config = dict(
    model='image captioner',
    dataset='photos with spoken descriptions (Open Images, Localized Narratives)',
    tokenizer='word',
    encoder_arch='vgg',
    encoder_stem='single',
    decoder_norm_position='pre',
    decoder_fused_qkv=False,
    beta1=0.9,
    eps=1e-06,
    max_grad_norm=5.0,
    epochs=14.5,
    final_lr_fraction=0,
    warmup_steps=3080,
)
Rows from block 12 of the image encoder of a small image captioner, named by matrix and row number. Each number is 128 + 32 x the weight over its row's rms, rounded and kept within 0 to 255. All counts start at 0. After the name is the row's rms in percent of the matrix's.
After each channel's rows are labels from the 100 images, of 14976, where the channel reaches its highest value: "strongest on" is what is common among them. Only what is clearly more common there than usual is listed. The data: photos with spoken descriptions (Open Images, Localized Narratives).
# conv: 3x3 conv (encoder.blocks.12.conv.weight, 288x288x3x3, each kernel summed), inputs 240-287

conv.33 114 [148  96 126 134  81  74  92 120 127 131 128 126 109 147  66 110 108 108 128 148 214 128 101 107  79 137 110 128  94  96 104 128 152 132  91 128 124 128  94 173 128 129 157  69 113 142 126 135]
strongest on: text has "food"; text has "color"; text has "plate"

conv.155 096 [107 120 138  70 118 157   6  40  95 139 141 123  85 128 120 128 134 117 128 128  67 114 101 128  84 115 172 128  93  93  64 124  14 128 197 117 128 128 130 146 101  56  96 128 117 120 128 133]
strongest on: text has "text"

conv.156 132 [181 128 122 140  89  76 128 128 106 141 152  95 128 128 173 168 122  89 133 128 137 139 140 110 118 131 131  88 116 128 113 132 108 105 122 161 128 139 128 113 134 183 141 113  85 187  62 149]
strongest on: text has "sky"

conv.269 093 [115 113 128 101 102 128  49  42  85 136 128 162 102  83  92 135 129  85 120 121  85 158 136 111 107 128 177 128 111 137 113 118  82 130 128 115 144 109 128 114 140  53  86 128 117 132 128 144]
strongest on: text has "people"; text has "standing"; text has "group"

conv.4 128 [ 47 170 140 129 138 154  40 128 138 143 146 105 128 123  88  98 187  35 139 128 123 133 181 139 128 123  91 128 140  65 128 106 121 128 122  27 159  22 128 128  94  87 209 121 104 130 128 101]
strongest on: text has "text"

conv.164 087 [128 141 120 168  60 128 128 140 114  71 154 149 134 149 100 128 136 147 210  80 120 149 109  96 143 128  27 128 128 129 156 142 120 125 128  93  74 128  94 128 146 131 162 183 144  89 139 119]
strongest on: text has "standing"; text has "wearing"

conv.276 113 [128  94 123 138 159  90 128 121 152 178 128 113  86 187 124 150 134 136 169 135 128 128 147 126  97 128 111 112 154 127 128 139 163 154 135 122 128 149 134 115 101 133 128  92 107 128 179 128]
strongest on: text has "sky"; text has "trees"; text has "clouds"; text has "road"

conv.214 107 [131 111 118 132 118 128  90 114 107 141  94 132 130 141  67  98 118 129  88 134 145 115 144 136  71 103 100 170 121  92 124  88 107 109 113 128 118 118 128 217 110 128 141  75 162 128 138 123]
strongest on: text has "food"

conv.205 093 [128  82 157 125 166 117 128 141 131 153  82 149  64 175  83 135 123 128 107 116 163 128 156 135  95 113 119 133 152 106 146  99 125 171 145 128  71 212 166 139  91 128 128  22 130 128 179 125]
strongest on: text has "trees"; text has "grass"; text has "plants"

conv.59 086 [177 135 115 130  79 128 100 120 117 106 125 200  75 125  83  88 151 137  78 134 149 151  98 123 113  96 145 185  73 128  77 125  84 131 144 151 113 112  96 181 120 110  95 101 137 158 120 169]
strongest on: text has "trees"; text has "sky"

conv.95 084 [128 128 135 150 128 101 155 168 148 108  92 182 132 104  90 128 128 103 128 128 128 114 129  84 134 138 102 158 123 139 199 147 128 135 112 128 148  54  39 166 154 128 176 145 128 128 134 108]
strongest on: text has "sky"; text has "clouds"; text has "buildings"

conv.144 073 [159 120 139 128 181 114 176 149 183 126 128 150 115 111 142 128 123  35 128 161 154 138 172 168 202  64 128 166 128 128 123 147 118 129 136 162 128 135 184 139 118 159  99  92 149 167 128 136]
strongest on: text has "water"

conv.116 093 [111 160 170 139 128 221  19 121 121 145 134 128 112 156  95  78 162 106 128 146 159 135 140 109 122 128 123 149 152 121 128 128  94 170 194 120 128 170  75 155  93 103 108 157  98 175 128 171]
strongest on: text has "wearing"; text has "man"

conv.117 102 [148  85 130 113  87  52 121 115 106 128 119 146 137 159  77 103 124  88 137 157 174  98  84 123 124 122  53 122 116 111 156 147 147 131  49 137 122 101  28 142 130 150 144 128 117 128 107 108]
strongest on: text has "food"; text has "table"; text has "plate"

conv.198 108 [149  69 146 134 128 107 156 168 114 128 145 187  96  94 141 156 126 156 156  83 128 111 128 144 128 128 202 141 135 155 102 150 128 180 113 148 163 121 125 115 116 164  79 119  98 117 138  94]
strongest on: text has "man"; text has "water"

conv.94 125 [128  78 120 101 128  75 143 139 144 126 190 138 119 132 131 160 100 130 163 128 135 146 140 136 128 128 145 144 136  95  98 128 155 123 152 166  78 159 119 118 124 134 107 109 118 116 123 128]
strongest on: text has "standing"; text has "man"; text has "wearing"

conv.0 088 [128 115  78 100  99 128 128  75  99 192 128 119 128 178 118 128 128 128 128 128 128 137  53 152 128  70 117 152  60  83  37 134 108 116 116  94 128  82 118 147  34 111 187 119 128 135 101 114]
strongest on: text has "people"; text has "sitting"; text has "table"; text has "group"

conv.2 109 [128 149 128 100 128 128 111 103 115 134  91 135 128 128  74 123 120 123 123 128 133  21  63 128 128 132 128 129 116 128 137 147 120 133  31 126 128 124  25 128 128 122  92 138  85 128 117 114]
strongest on: text has "trees"; text has "sky"; text has "buildings"; text has "road"

conv.126 075 [128 133 128 108  91 148  95  47  91 124 152 128  43 132 106 134 152  56 124 128 153 172  97  93 128  89  81 138 104  72  87 115  78 128 114  67 127 128 128 128  88  77 156 156  98  87 104  86]
strongest on: text has "standing"; text has "people"; text has "group"; text has "them"

conv.3 071 [120 170 149 110  76 142 106 147  95 138 143 173 115 135 109 128 130 128 191  77 125 136 128 130  48  97 140 127 139 136  82 128 128 206 141 177 119 136 140 216 128 106 128 128 117 110 121 128]
strongest on: text has "trees"; text has "grass"; text has "plants"

conv.124 081 [104 120 154 107 145  83 164 147 131 120 128 114 121 132 104 145  93  87 128 104 125  65  78  99 128 117 128 165  93 117  70 110 144 119  90 129 133 133 128 117  86 128  86 116 176 115 132  90]
strongest on: text has "food"; text has "plate"

conv.189 132 [141  98 123 159 122 104 122 128 174  57 143 176 135 129 146 133 118 111 130 185 143 146 122 114 138 124 122 154 134 128 119 128 170 118 190 154 120 212 108 110 141 132 146 125 149 128 145 134]
strongest on: text has "wearing"; text has "woman"

conv.193 129 [140  96  83 142 128  98 134  87 147 128 129 205 128 120 142 148 126 109 130 130 158 252 120 152 114 139  32 134 128 128 131  88 164 122 150 137  74 144 142 122 145 112 193 103 161  51 139 198]
strongest on: text has "people"; text has "wall"; text has "sitting"; text has "group"

conv.14 077 [134 165 128 128  89 255  86 133 110  21 119 150  92 102 120 128 134 128 123 128 160 131 135 102 193 128 128  96 128 170 135 128 128 161 156 119 119 216  91  94 104 101  67 181 108 128 135 168]
strongest on: text has "grass"

conv.166 074 [111 139 128 174 194 128 205 128 176 128 143 114 105  94  89 154 124  57 160 138 110 134 106 105 180 123  48 146 122  83 128 142 154 116 135 111 127 116 147 119  69 118 154 114 145 110  91  98]
strongest on: text has "people"; text has "road"; text has "sitting"; text has "buildings"

conv.188 105 [128 137 137 128  97  84 128  73  97 126 204 128 106 166 100 137 135 128 238 152 149 131 128 104  90 136  93  65 138 112 136 192 151 165 111 106 134  73 126 133 128 161 162 106  95 126 117 109]
strongest on: text has "man"

conv.243 092 [142 120  55 104 128 117  81 114 165 128 141 128 102 104 106 128  80 126 122 187 135 184  90 124 128 227  82 118 128 131 103 105  93 125 136 128  54 147 128 128 173 117 169 127 140 128  99 195]
strongest on: text has "people"

conv.272 124 [ 98 151 108 137  96 176  97 128 143 106 184 176 128  87 120 172 148 131 188 133 106 141 123 125 150 144 168 140 125 141 122 130 136 111 128 102 125 116 128 116 132 118 184 195  96  94  76  60]
strongest on: text has "standing"; text has "wall"; text has "man"

conv.79 117 [172  85 112 116 116 138 114 120 190  98 128 140  69 150 115 128  81 139 119 161 155 134  79 116 128 171  83 134 107  87 126 128 127 103 162 146 104 215 119 113 131 128 128 158 131 128 149 154]
strongest on: text has "wearing"

conv.147 110 [134  45 128 128 115 129  50 123 118  89 128 110  91 128 131 137 153 121 128 115 122 148 100 116  96 128 153  87 132 114 145 128  93 117 135 128 117 141 128  94 128 139 137 128 117 128 137 190]
strongest on: text has "people"; text has "standing"; text has "group"

conv.241 095 [140 144 114 131 154 141 112 149  89 128 119 219  89 121  91 128 148  57  76  79 130 135 106 157 140  88 111 210  79 117  72  93 114 137 140 122 162 132 168 179  85  78  96 119 134 128 141 121]
strongest on: text has "grass"; text has "trees"; text has "ground"

conv.28 085 [150 133 163  73 148 178  52 122 107 165 128 125 146 128 121 135 168 118 143 117 161 139 117 155 128 104 118 163 120  96  94 114  60 166 128 148 128 113 169 163  78 128 114 106 128 128 128 120]
strongest on: text has "grass"

conv.83 126 [171  78 117 118 107  99  89  92 120 128 135 138  38 196  82 134 145 142 128 128 165 158 128 145  12 128 121 151 142 117 131  76 122 146 110 141  56 135 108 185 128 113 140  75 128 128 177 181]
strongest on: text has "people"; text has "grass"; text has "ground"

conv.123 087 [172 155 178 150 213 151 128 142 128 146 135 149 110 116 126 128 189 113 119 118 168 174 124 134 243  82 128 185 128 120 159 132  47 147 133 128 154 135 214 176 138  94  75 118 134 128 140 126]
strongest on: text has "water"

conv.99 087 [155  60 128  70 131 123  72 129  93 122 106 128 128 128 111 149  87  91  92 128 202 199  87 146 110 118 136 187 121 120  93  80  72 159 128 149 102 139 138 185  99 102 125  82 120 118 138 169]
strongest on: text has "sitting"

conv.255 108 [204 104 160 123 102  95 172 121 116  74 163 133 120 154 117 125 128 110 156 167 216 128 128 125 108 136 113 128 114 128 117 128 128 162 122 207 116 130  78 153 151 181  85  79 111 128  88 156]
strongest on: text has "man"; text has "front"; text has "guitar"

conv.237 123 [128 139  82 121 105  98 117 117 157 157 100 115 128 130 145 128 118 128  98 137 128 115 126  83 144 189  55  79 135 128 134 119 137 103  91 128 128 114 128 120 153 128 128 128 139 170 141 133]
strongest on: text has "food"; text has "plate"

conv.253 099 [ 52 140 139 148 150 189 135 161 143  81 128 128 156 133  50 134 119  76 128 143 112  31 128 118 135 110  77 200 120  93 164 128 128 128 134 109 109 138 112 153  92 118  22 144 139 106 123  96]
strongest on: text has "sky"; text has "vehicles"; text has "grass"

conv.192 081 [124 128  96 177 149  98 132 107 128  86  47 174 124 128 117 128 122 128  68 153 128 118 128  84 135  82 119 172 128  97 133 130 127 128 151 136 121 134 128 126 135  95 128 109 186  96 132 126]
strongest on: text has "table"; text has "sitting"

conv.227 092 [107 121 155 164 128 179 131 171 128  41 121  91 128 121 105 128 120  66 120 128 129  81 136  99 144 106 113 131 149 106 132 141 131 165 128 120 143 142 128 114  89 134  86 183 141 157 124  79]
strongest on: text has "man"; text has "wearing"

conv.287 079 [135 137 137 128 128  99 128 114 169 100 138 122 149  58 128 128 138 175 141 136 134  66 135 112 128 146 150  94 158 140 128 128 128 128 118 157 119 128  74 117 158 206  13 128 137 118 108 147]
strongest on: text has "people"; text has "lights"; text has "sitting"

conv.268 098 [154  86 135 148 128 125 133 128 133  96 128 158  86 136  68 147 128 131 143 128 183 128 154 130  83 114 112 180 170  83 104 133 131 164  57 128  83 128 128 172 135 166  86 137  84 128 152 128]
strongest on: text has "sky"; text has "trees"; text has "clouds"; text has "grass"

conv.163 073 [170 114 200 149 102 237 103 128  94  84 140 141 128 100 126 167 103 139 144 117 163 120  91  65 115 143 162  95 103 163 169 147 109 192 140 181 139 182  98 115 128 142  16 143  69 128  96 168]
strongest on: text has "trees"

conv.201 123 [115 132 135 114 134 121 128 126  61 176 180 131 128  58 121 128 141 120 220 127 128 137 128 127 128 149 201  78 146 128  93 122 129 133 132 119 153  78 104 138 139 149 171  76  75 128  89 126]
strongest on: text has "sky"; text has "trees"; text has "clouds"

conv.38 135 [ 99 121 139 106 133 140  51  81 125 176  93 131  89 145  78  81 134 115 128 128 128  23 133 128 123 123 104 128 142  79 128 133 149 128  84  78 132 100 119 133 128 101 134 128 128 139 128 119]
strongest on: text has "food"

conv.96 139 [155  83 114  97 117  40 149 128 142 166  63 130 136 134 115 128  90 135 121  92 141 106 128 138 135 132 134  78 128 130  64 147 135 128  39 128 128  31 128 124 132 120 120 124 107 146 115 113]
strongest on: text has "food"; text has "plate"; text has "table"

conv.121 121 [203  78 115 120 148 110  86 121 128 113 116 185  72 176  41 124 140 109  84 142 217 161 122 130  67 128  60 191 160 120 128  67 105 135 123 174  68 167 116 204 135 128 124  62 148 132 198 190]
strongest on: text has "people"

conv.235 085 [135 101 215 127 170  36 167 144 213 134 128 156 102 162 145 164 123 111 164 190 140 128 168 120 128  55  67 128 174  90 128 204 169 140 151 161 133 142 148 156 110 184 116 100  83 137 101 152]
strongest on: text has "trees"; text has "sky"; text has "water"; text has "clouds"

conv.85 112 [ 42 173 116 107 114 107  99 146 133 144 156 111 180  79 133 150 139 107 184 135 105 128 144 119 184 128 126  92 128 128 146 123 120 109 120  65 178  54 130 121 133 128 179 135 102 118 105  86]
strongest on: text has "table"

conv.236 109 [ 57 159 126 119 136 143  74  88 189 136 171 140 128  81 143 128 170  89 148 128 128 222 137 123 139 141  84 125 156 121 134 128 128 153 151  66 119 119 157 134 141 105 246 138 113 113  98 141]
strongest on: text has "standing"; text has "people"; text has "wall"; text has "holding"

conv.29 103 [118 128  91 132 184 111 144 117 149 156 122 123 137  99 143 158 128  87 128 100 122 104 137 130 136 105  82 111 136 121 128 128  91  67  24  18 118  64 166 105 128 120 133 108 123 133  91  70]
strongest on: text has "sky"; text has "buildings"; text has "road"

conv.21 134 [ 67 128 137 109 136 137 106 154 115 128 112 126 128 124 110 128 132 123 128 125  75   5 128 124 135  63 135 160 128  71 128 129 128 118 113 110 196 124 128 160  34 123  58 128 151 189  94  16]
strongest on: text has "food"

conv.19 111 [136  93 123 128 104 118  78 143 108 128 131 175 122 119  32 128 115 110 151 125 160  86 114 104 106  82 120 135 121  60 128 173 159 152  75 134 173 102  98 187  94 140 145 100 128 164 121 106]
strongest on: text has "man"; text has "wearing"

conv.43 094 [128 118 128 152 128 104 145  93 108 150 215 134 114  86 116 148 122 128 201  82 128 153 120 128 122 128 141  63 128 128 137 132 127 169 144 103 157  87  96 109 162 128 168 117  81  71 136 105]
strongest on: text has "standing"; text has "man"; text has "holding"; text has "front"

conv.233 140 [118 128  97 146 147 136 109 136  91 128 128 179 161  84 139 162 172 116 128 107  95 150 109 128 200 120  96 120 122 140 155  67 138 119 144 122 180 109 152 128 148 103 161 128 142  81 121 128]
strongest on: text has "man"; text has "wearing"

conv.98 089 [128 135 137 144 148 119 128 130 157 128  79 216 101 136 136 128 156 150  55  84 140 128 117 169 171 100 111 189 135 118 134 107 142 125 143 128 129 128 144 168 109  37 104 128 175 143 171 128]
strongest on: text has "grass"; text has "ground"; text has "water"

conv.54 078 [128 128 128 146 139 136  97 142 100  59  60 141 121  55  89 128 161 102 118 134 128 120 157 133 116  55 128 153 162  88 133 128 152 100 141 112 128  75 179 170 104  79 105  73 169 113 122 117]
strongest on: text has "trees"; text has "sky"; text has "grass"; text has "plants"

conv.47 091 [170 132 128 149 116  58 107 111 113  59 148 184 117 158 104 160 139 112 134 187 184 143 108 113  95  77  79 116 128 128 128 120 151 128 134 128 128 121  92 139 105 128 137  49 128 128 148 154]
strongest on: text has "wearing"; text has "holding"; text has "man"; text has "black"

conv.234 107 [149 110 167 128 120 124 105 107  99 101 189  53 105 179 132 115 128  92 165 141 128 128 117  72  65 145 110  95 107 107 128 177  98 148 160 161 128 218  77  94 110 167 125 128  94 134 125 184]
strongest on: text has "sky"

conv.204 113 [128 117 151 127 169 136  89  43 155 128 165 124 111 119 154 173 151 128 138 128 153 224 140 157  67 128  96  99 174  99 135  80 133 170 154 128  93 138 139 128 128 122 220  77 122 128 131 155]
strongest on: text has "people"; text has "group"

conv.216 096 [109 121 118  81 118 128  87  52 121  80 100 128 102  87  95 121 118 122 128 146 109  88  94 113 144 136 101 128 121 114 116 145 128 134  91 138 116 148  35 116 150 126 152 159 103 128 128 128]
strongest on: text has "wall"; text has "table"; text has "chairs"; text has "room"

conv.217 134 [120 128 124 142  76  75 144 152 128 156 128 146 153 128 101 151 128 128 154 128 113 128 128 128 151 109 138 116 106 128 128 171 128 123  77  95 202  74  88 154 128 150 170  84  88 125  90 105]
strongest on: text has "sitting"; text has "table"; text has "wall"; text has "front"

conv.282 092 [149 170 102 112 135 199 166 186  43 139  95 109  88 101 127 123 111 125 123 155 116 117 100  70 121 154 128 148 153 137 151 109 121 163 140 128 122 147 173  87 136  87 183 128 102  67 112 128]
strongest on: text has "sky"; text has "trees"; text has "clouds"

conv.64 079 [129 117 124 122  95 104 131  98 156  99 128  36  65 114 100 120 116  90 128 136 147 128 110  92  87 108  34 109 128  39 135  89 111 150 137 171 115 146 120  97 104 128 141  83  92 137 100 142]
strongest on: text has "trees"; text has "sky"; text has "road"; text has "buildings"

conv.76 073 [ 89 159  75 128  70 207 130 180 116  66 104  86 168 124  70 128 128  72 112 128 133  58 128 142 196 128  71 133 104  95 142 128  70 152  96 104 140 128  86 135 114 100  42 128  97 119 128  66]
strongest on: text has "sky"; text has "trees"; text has "buildings"; text has "building"

conv.106 098 [145 120 128 121  67 110 123 107 128 130  42 139 128 104 160 122 128 128 107  79 128  56 123 116 137  77 134 116 100  90 147 142 139 114  97 121 201  92 142 188 118 154 124 114 141 172 114  91]
strongest on: text has "wearing"

conv.65 110 [170  83 165 123 108 102 116 158  83 113 115  66 123 142 137 109  61 107  98 128 150  95  93 100 116 123 144 115  65 128 117 128 111 135 128 195 128 147 103 123 118 190  87  81 121 171 102 156]
strongest on: text has "trees"; text has "plants"

conv.53 108 [163  37 123 118 128  63 162 147  83 114 138 120 128 133 128 128  84 128 128 140 168 137 136 154 128 130 128 128 128 128 107 121  95 110 128 232  45 163 134 128 124 141  69  75 114 128 103 153]
strongest on: text has "holding"; text has "man"; text has "guitar"; text has "playing"

conv.281 083 [191 125 128 105 114  64 124 128 128 137 112 166 116 118 139 162 118 102 128 168 122 172 125 113 130 101 135 102 128 128 128 104 136 129 128 173 128 128 150 117 134 128 117  83 155 112 102 169]
strongest on: text has "water"

conv.247 087 [115 137 129  80 135 239  57 104 116 111  99 128 107 110  81 107 118  92  65 152 131 103 107 139 127 120  85 203 108 119 102 101  46 160 152 160 103 165 135 199 114 118  77 115 144 140 146 156]
strongest on: text has "trees"; text has "plants"; text has "grass"

conv.132 076 [112 109 133 149 133 172  86 122  85  53 128 128 147 128 140 159 160 119  71 168 147 128 119 131 143 143 115 187 141 140 128 147 128 138 160 128 111 133 127 145 128 100 106 100 171 123 128 128]
strongest on: text has "people"; text has "wearing"; text has "man"

conv.142 142 [ 91 128 120 155 152 128 108 136 108  95 140 134 180 103 160 144 151 100 149 128  93 121 118 128 151 111 105 120 121 122 131 108 138 124 188 128 152 124 164 128 126 150 155  65 150  99 112 128]
strongest on: text has "man"; text has "wearing"

conv.171 103 [128 136 134 144 112  92 137 171 174 106 134 128 170 173 113 128 128 128 121 128 143  90 154 118 121 137 106 127 116 119 132  74 143 111  78 147  82 109 112 128 134 126 102 101 128 100 108 120]
strongest on: text has "food"; text has "plate"; text has "table"

conv.26 119 [128 152 138  80 120 120  55 113 104 139  76 115 128 152 129 101 124  96 119  99 136  27  90 113 150 135 128 123  79 127 155 165 119 131  62 128 140 109  49 128 128 130 111 150  67 150  95 128]
strongest on: text has "sky"; text has "buildings"; text has "building"; text has "clouds"

conv.186 083 [116 128 115 153 108 178 103  80  98  80 111 151 108 119 141 144 110  99  43 128 143 163  62 120 175  90  66 179  87  98 124 151 124 128 144 123 128 159 101 147  72 118 163 166 110  48 128 124]
strongest on: text has "standing"; text has "people"; text has "wearing"

conv.70 101 [101 113 128 126 128  74 128 124 107 101 138 118 146 101 111 141 123 124 160 163 122 114  93 121 128 125 126  96 116 128  87 152 157 121 128 116 134  94 128 132 128 144 116  42 118 128  61 128]
strongest on: text has "wearing"; text has "man"

conv.31 082 [110 166 149 128 128 219  98  93  29 100 140 148  80  98 124 130 174  88 121 136 128 200 153 124 161 128  91 132 154 187 150 125  70 179 167  94 100 128 116 114  83  68 144 171 119 121 128 132]
strongest on: text has "people"; text has "standing"; text has "table"; text has "them"

conv.139 074 [135 128  97  89 140 128 116 128  88 143 115 178 128  89 102 128 118  79  63  54 137 136 119 168 132 105 155 166 117 106  48  85 149 115 159 124 140 127 170 137 122  63 108 128 135 121 136 118]
strongest on: text has "trees"; text has "grass"; text has "ground"

conv.165 082 [143 130 101  85  86 101 128 133 113  77  62 179 113  77 139 123 121 128 104 160  88 128 113  86 128 137 128 161  88 138 123 128  78 119 128 140 134 128  26 170 124 129 122 165 139 128 100 166]
strongest on: text has "sitting"; text has "table"; text has "water"

conv.258 140 [204 105 128 169 122  63 185 137  87 133 132 190 148 128  65 131 138  79 127 128 128 133 125 154 128 119 152 144 121 157 121 128 151 120 109 155 149 128  86 180 114 128 119  42 128 128 128 128]
strongest on: text has "sitting"; text has "table"; text has "people"; text has "chairs"