config.toml
train_examples = 203450
crop_scale_min = 1
encoder_depths = [3, 3, 8, 3]
decoder_mlp_ratio = 2
decoder_bias = "all"
decoder_qk_norm = true
beta1 = 0.9
magnitude_pruning = 0.7
Rows from block 9 of the image encoder of a small image captioner, named by matrix and row number. Each number is 128 + 24 x the weight over its row's rms, rounded and kept within 0 to 255. All counts start at 0. Numbers have three digits each.
After each channel's rows are labels from the 100 images, of 14976, where the channel reaches its highest value: "strongest on" is what is common among them. Only what is clearly more common there than usual is listed. The data: photos with spoken descriptions (Open Images, Localized Narratives). In brackets: how many of the 100.
# conv: 3x3 conv (encoder.blocks.9.conv.weight, 288x288x3x3, each kernel summed), inputs 0-143

conv.28:112129123111147086114131128144127128106149120099116167169150118121130103123128125100156115065127099140122128132109127126128146149123129135102101104132139120130115153128104108146154093135128125131087128154112146119096117128115051137128070123158116165121161088128123118128142106126085136140117081143128135123127128080144138103128128114137128156131136124144128116133119118101127128110134163128137098156106178164031108101163123128115146
strongest on: text has "food" (26)

conv.23:176120119114113128119115128154128176118128108128140113141137128150118081101105084139138153124128120153121135108095056123143116111140168149107108088170139091093149120118132130121114098140141089133114121091074121128079128137123112119152168098141188125111132115145152097129132156122150126102153070120127122123132130125113139170125092103104124125144128136092116142124127103166128155128107146159123122099128117128118121123086134149145128
strongest on: text has "food" (35); text has "plate" (25)

conv.1:129128143135118106180108083121128120128149128101119184128134133152115115033101110109128124103074123151128127128200128128128132118135117128121130123099128103138063176121134136132107124112105152132089073125118159107121140140128139103128128128102145128107091128131142138101128128123133128114132128183029135109116167102094128114118121065100179092206128156109118180128128143128137137134115118128106123092126128126123115149128126109151141
strongest on: text has "wearing" (47); text has "smiling" (35); text has "man" (30); text has "woman" (26)

conv.143:123133128158071111129122128119068119107150070091095128118128135130124162128109107136143141133127128104135121128141160113177115100128111106123108079128128113116102096130105106127110118150103124126149184106128128103093128121128134113111129150141151092150120138153163115121114134154128146128125089146128155081091139130134128128178112179154142170180117172138127100124115137132128121103128128087128115161115150141097105130163128145098128
strongest on: text has "trees" (63); text has "grass" (55)

conv.209:126116132094128124135140162155146147093221128128128151128141128128132113081090110136139136122127107140121151143152115141116128166183128123128038084136135101130104128112132122128159119156142112141134128103135128110151128113128090138133166078140159133125128127152136081128175128132128128158128140181112125109128125117105123109173123119123144143134097182131128135119119126128144140111131130128123123138111152132067094128135106128138128
strongest on: text has "wearing" (30)

conv.130:157090128118095128143145123117119123128128128128121114129128142072120139132117128128154134125114132127089128128145171131089128124117101190057100128165086099107151131121082128073150143129104156128116114126188128103072107125133126131118159062104122162119137128083103135167117163101106127130134130164117102120099154139139153168127113132135128120147117128111110128146130117131137061128065154135132109143128128122117116138134126120119128
strongest on: text has "food" (61); text has "table" (40); text has "plate" (37); text has "bowl" (34)

conv.273:124158070123133120123123111112129136128126092115124054124128125128134128100064121111139128121125118131128154104128128125142109103094119167118138103137102047092126126126123139093128136144074112116107113142128121122072094128139108128120124102127138128128109103080131072128078128078113141122131080132079064114150135119124136094128049128104140123160110150041120134147121122128123114124059128128127105123102128133104117099126188154117110
strongest on: text has "trees" (92); text has "buildings" (54); text has "road" (38); text has "vehicles" (32)

conv.64:128134133128069157064128063128139128124118104136110080133145131128095124106077119130109122128149092177131099126120122127160113160116140090103090125055128088137120114128090100123127125135128102137156183109140094134102127085125069122136097140135128128089143128135139131211128139125148131092084133134157147128092128148106134131083140177070136110135097128056121128128109125128128125128157128097141128153101157123119147126114138119126054
strongest on: text has "wearing" (49); text has "man" (34); text has "smiling" (29)

conv.72:124141147112118120096151128128122128128118128128128128141136122114121128128133115127170093079141125141112128111128128098150164153126219150167090148190137128133071138103128111176092144139105122128123130088123156109144132137139160115166128104137118137128190094114151134148128141163116149130144119122136113164084128128083113148121137153151137153134128149157105107126106128095146128109134162113143140108139128182128128144132086134132120
strongest on: text has "food" (28)

conv.234:148159098065088160146109103150085195103150128128115084098128120128158100099049108087128147110095125159128131124144117144132128122128170133120117113114130061111094120159088148128121112143115128116151147075128128117100111115111128146142127083165168122134104128128169103133115133120128120116147120128128116128112068105123117121129074141095128125075128121090131128120092112149128147128079128119095124128094101128109157126084137153116121
strongest on: text has "trees" (93); text has "sky" (76); text has "buildings" (34); text has "grass" (31)

conv.30:128167136111124094159128135128114128125134116126067129148171124120113093136134168159126168154118142133120105106132112121185128097128092135128142133139129128142024120135121130134128117121117149138096100076084135123140043131128161128130134100128124120142103067138128149140143131111024170101143128122137110163100084131128097146123132144126145135128080115133143133120071128139126138128122128128128116128132115140145128128126128140130144
strongest on: text has "wearing" (46); text has "man" (42); text has "black" (29); text has "smiling" (28)

conv.18:135097103093163124137137178135115080113147137128141133128117128128128109137128095121158162055087149105097128128140161144134128139124128136191073120159128122095124159128124142107180182083119128109156145136168145132112128108128128126128170092138109163128124109119128128102109120095114109162128123194110122151131142128169157133137103102184116109166137134128110120119128104141142149053065182108114128136176115123111146112105105128146146
strongest on: text has "food" (37); text has "table" (30); text has "plate" (25)

conv.262:142162141100128174147138121127133155132143133141143114122111113152125119119124119128153150108157128136097116035152081148159104160128124126150139128143152122111103127153133128112155113102214128128104118101131128120157128121130139136201153111127226135110161169128128113127162110126136126134187108133100124193120104118131117154147128122120161132094142156128128133142133133128149104128129151142126128125161123162134101139128138122146140
strongest on: text has "trees" (79); text has "sky" (74); text has "grass" (26)

conv.180:107122131128146128105131128165167136100154124096119137165147107136139090128122121117156128128132121166133172113122046128122159128128133141119098104155128118132108215134128111150157137128141135180128128128125129128125122126146079128133098121162135179139141088128134115136135128144110130169128094148128128159141088086128128116144148128135149140128128128128124103133128128128128137116133199140134141148115215157109105128141122146123149
strongest on: text has "food" (57); text has "plate" (50); text has "table" (33); text has "bowl" (28)

conv.0:081128149183074072148119140089108128114122131117142118144130128157106120080093102110147123128128139112130100125192125122151100143140127122147132108109132106129105125103133071123140113104136136138104070167128165113117141089142192128134134107111152070116168107128137087139128134128077133131128144142065146121131136114144114163126084096134106106137136128106105116128100151112131137099123126171106115110161133122158150170119128104155149
strongest on: text has "wearing" (47); text has "man" (36); text has "smiling" (35); text has "woman" (27)

conv.158:128163128128128111092128091127128123079139088118124133155107119132148141043074082108145124102107105161133137128119101122135106096134128119128099057132128082124128122144161124128141101149122128140113091099134118127121119128126121123128128076153115130117125109128133034139133121115090114121125105134079103131113136070094128086131115110119137120128135145111124105134136132134126128113119174121124119136105145128148128128085130142119127
strongest on: text has "food" (50); text has "plate" (43)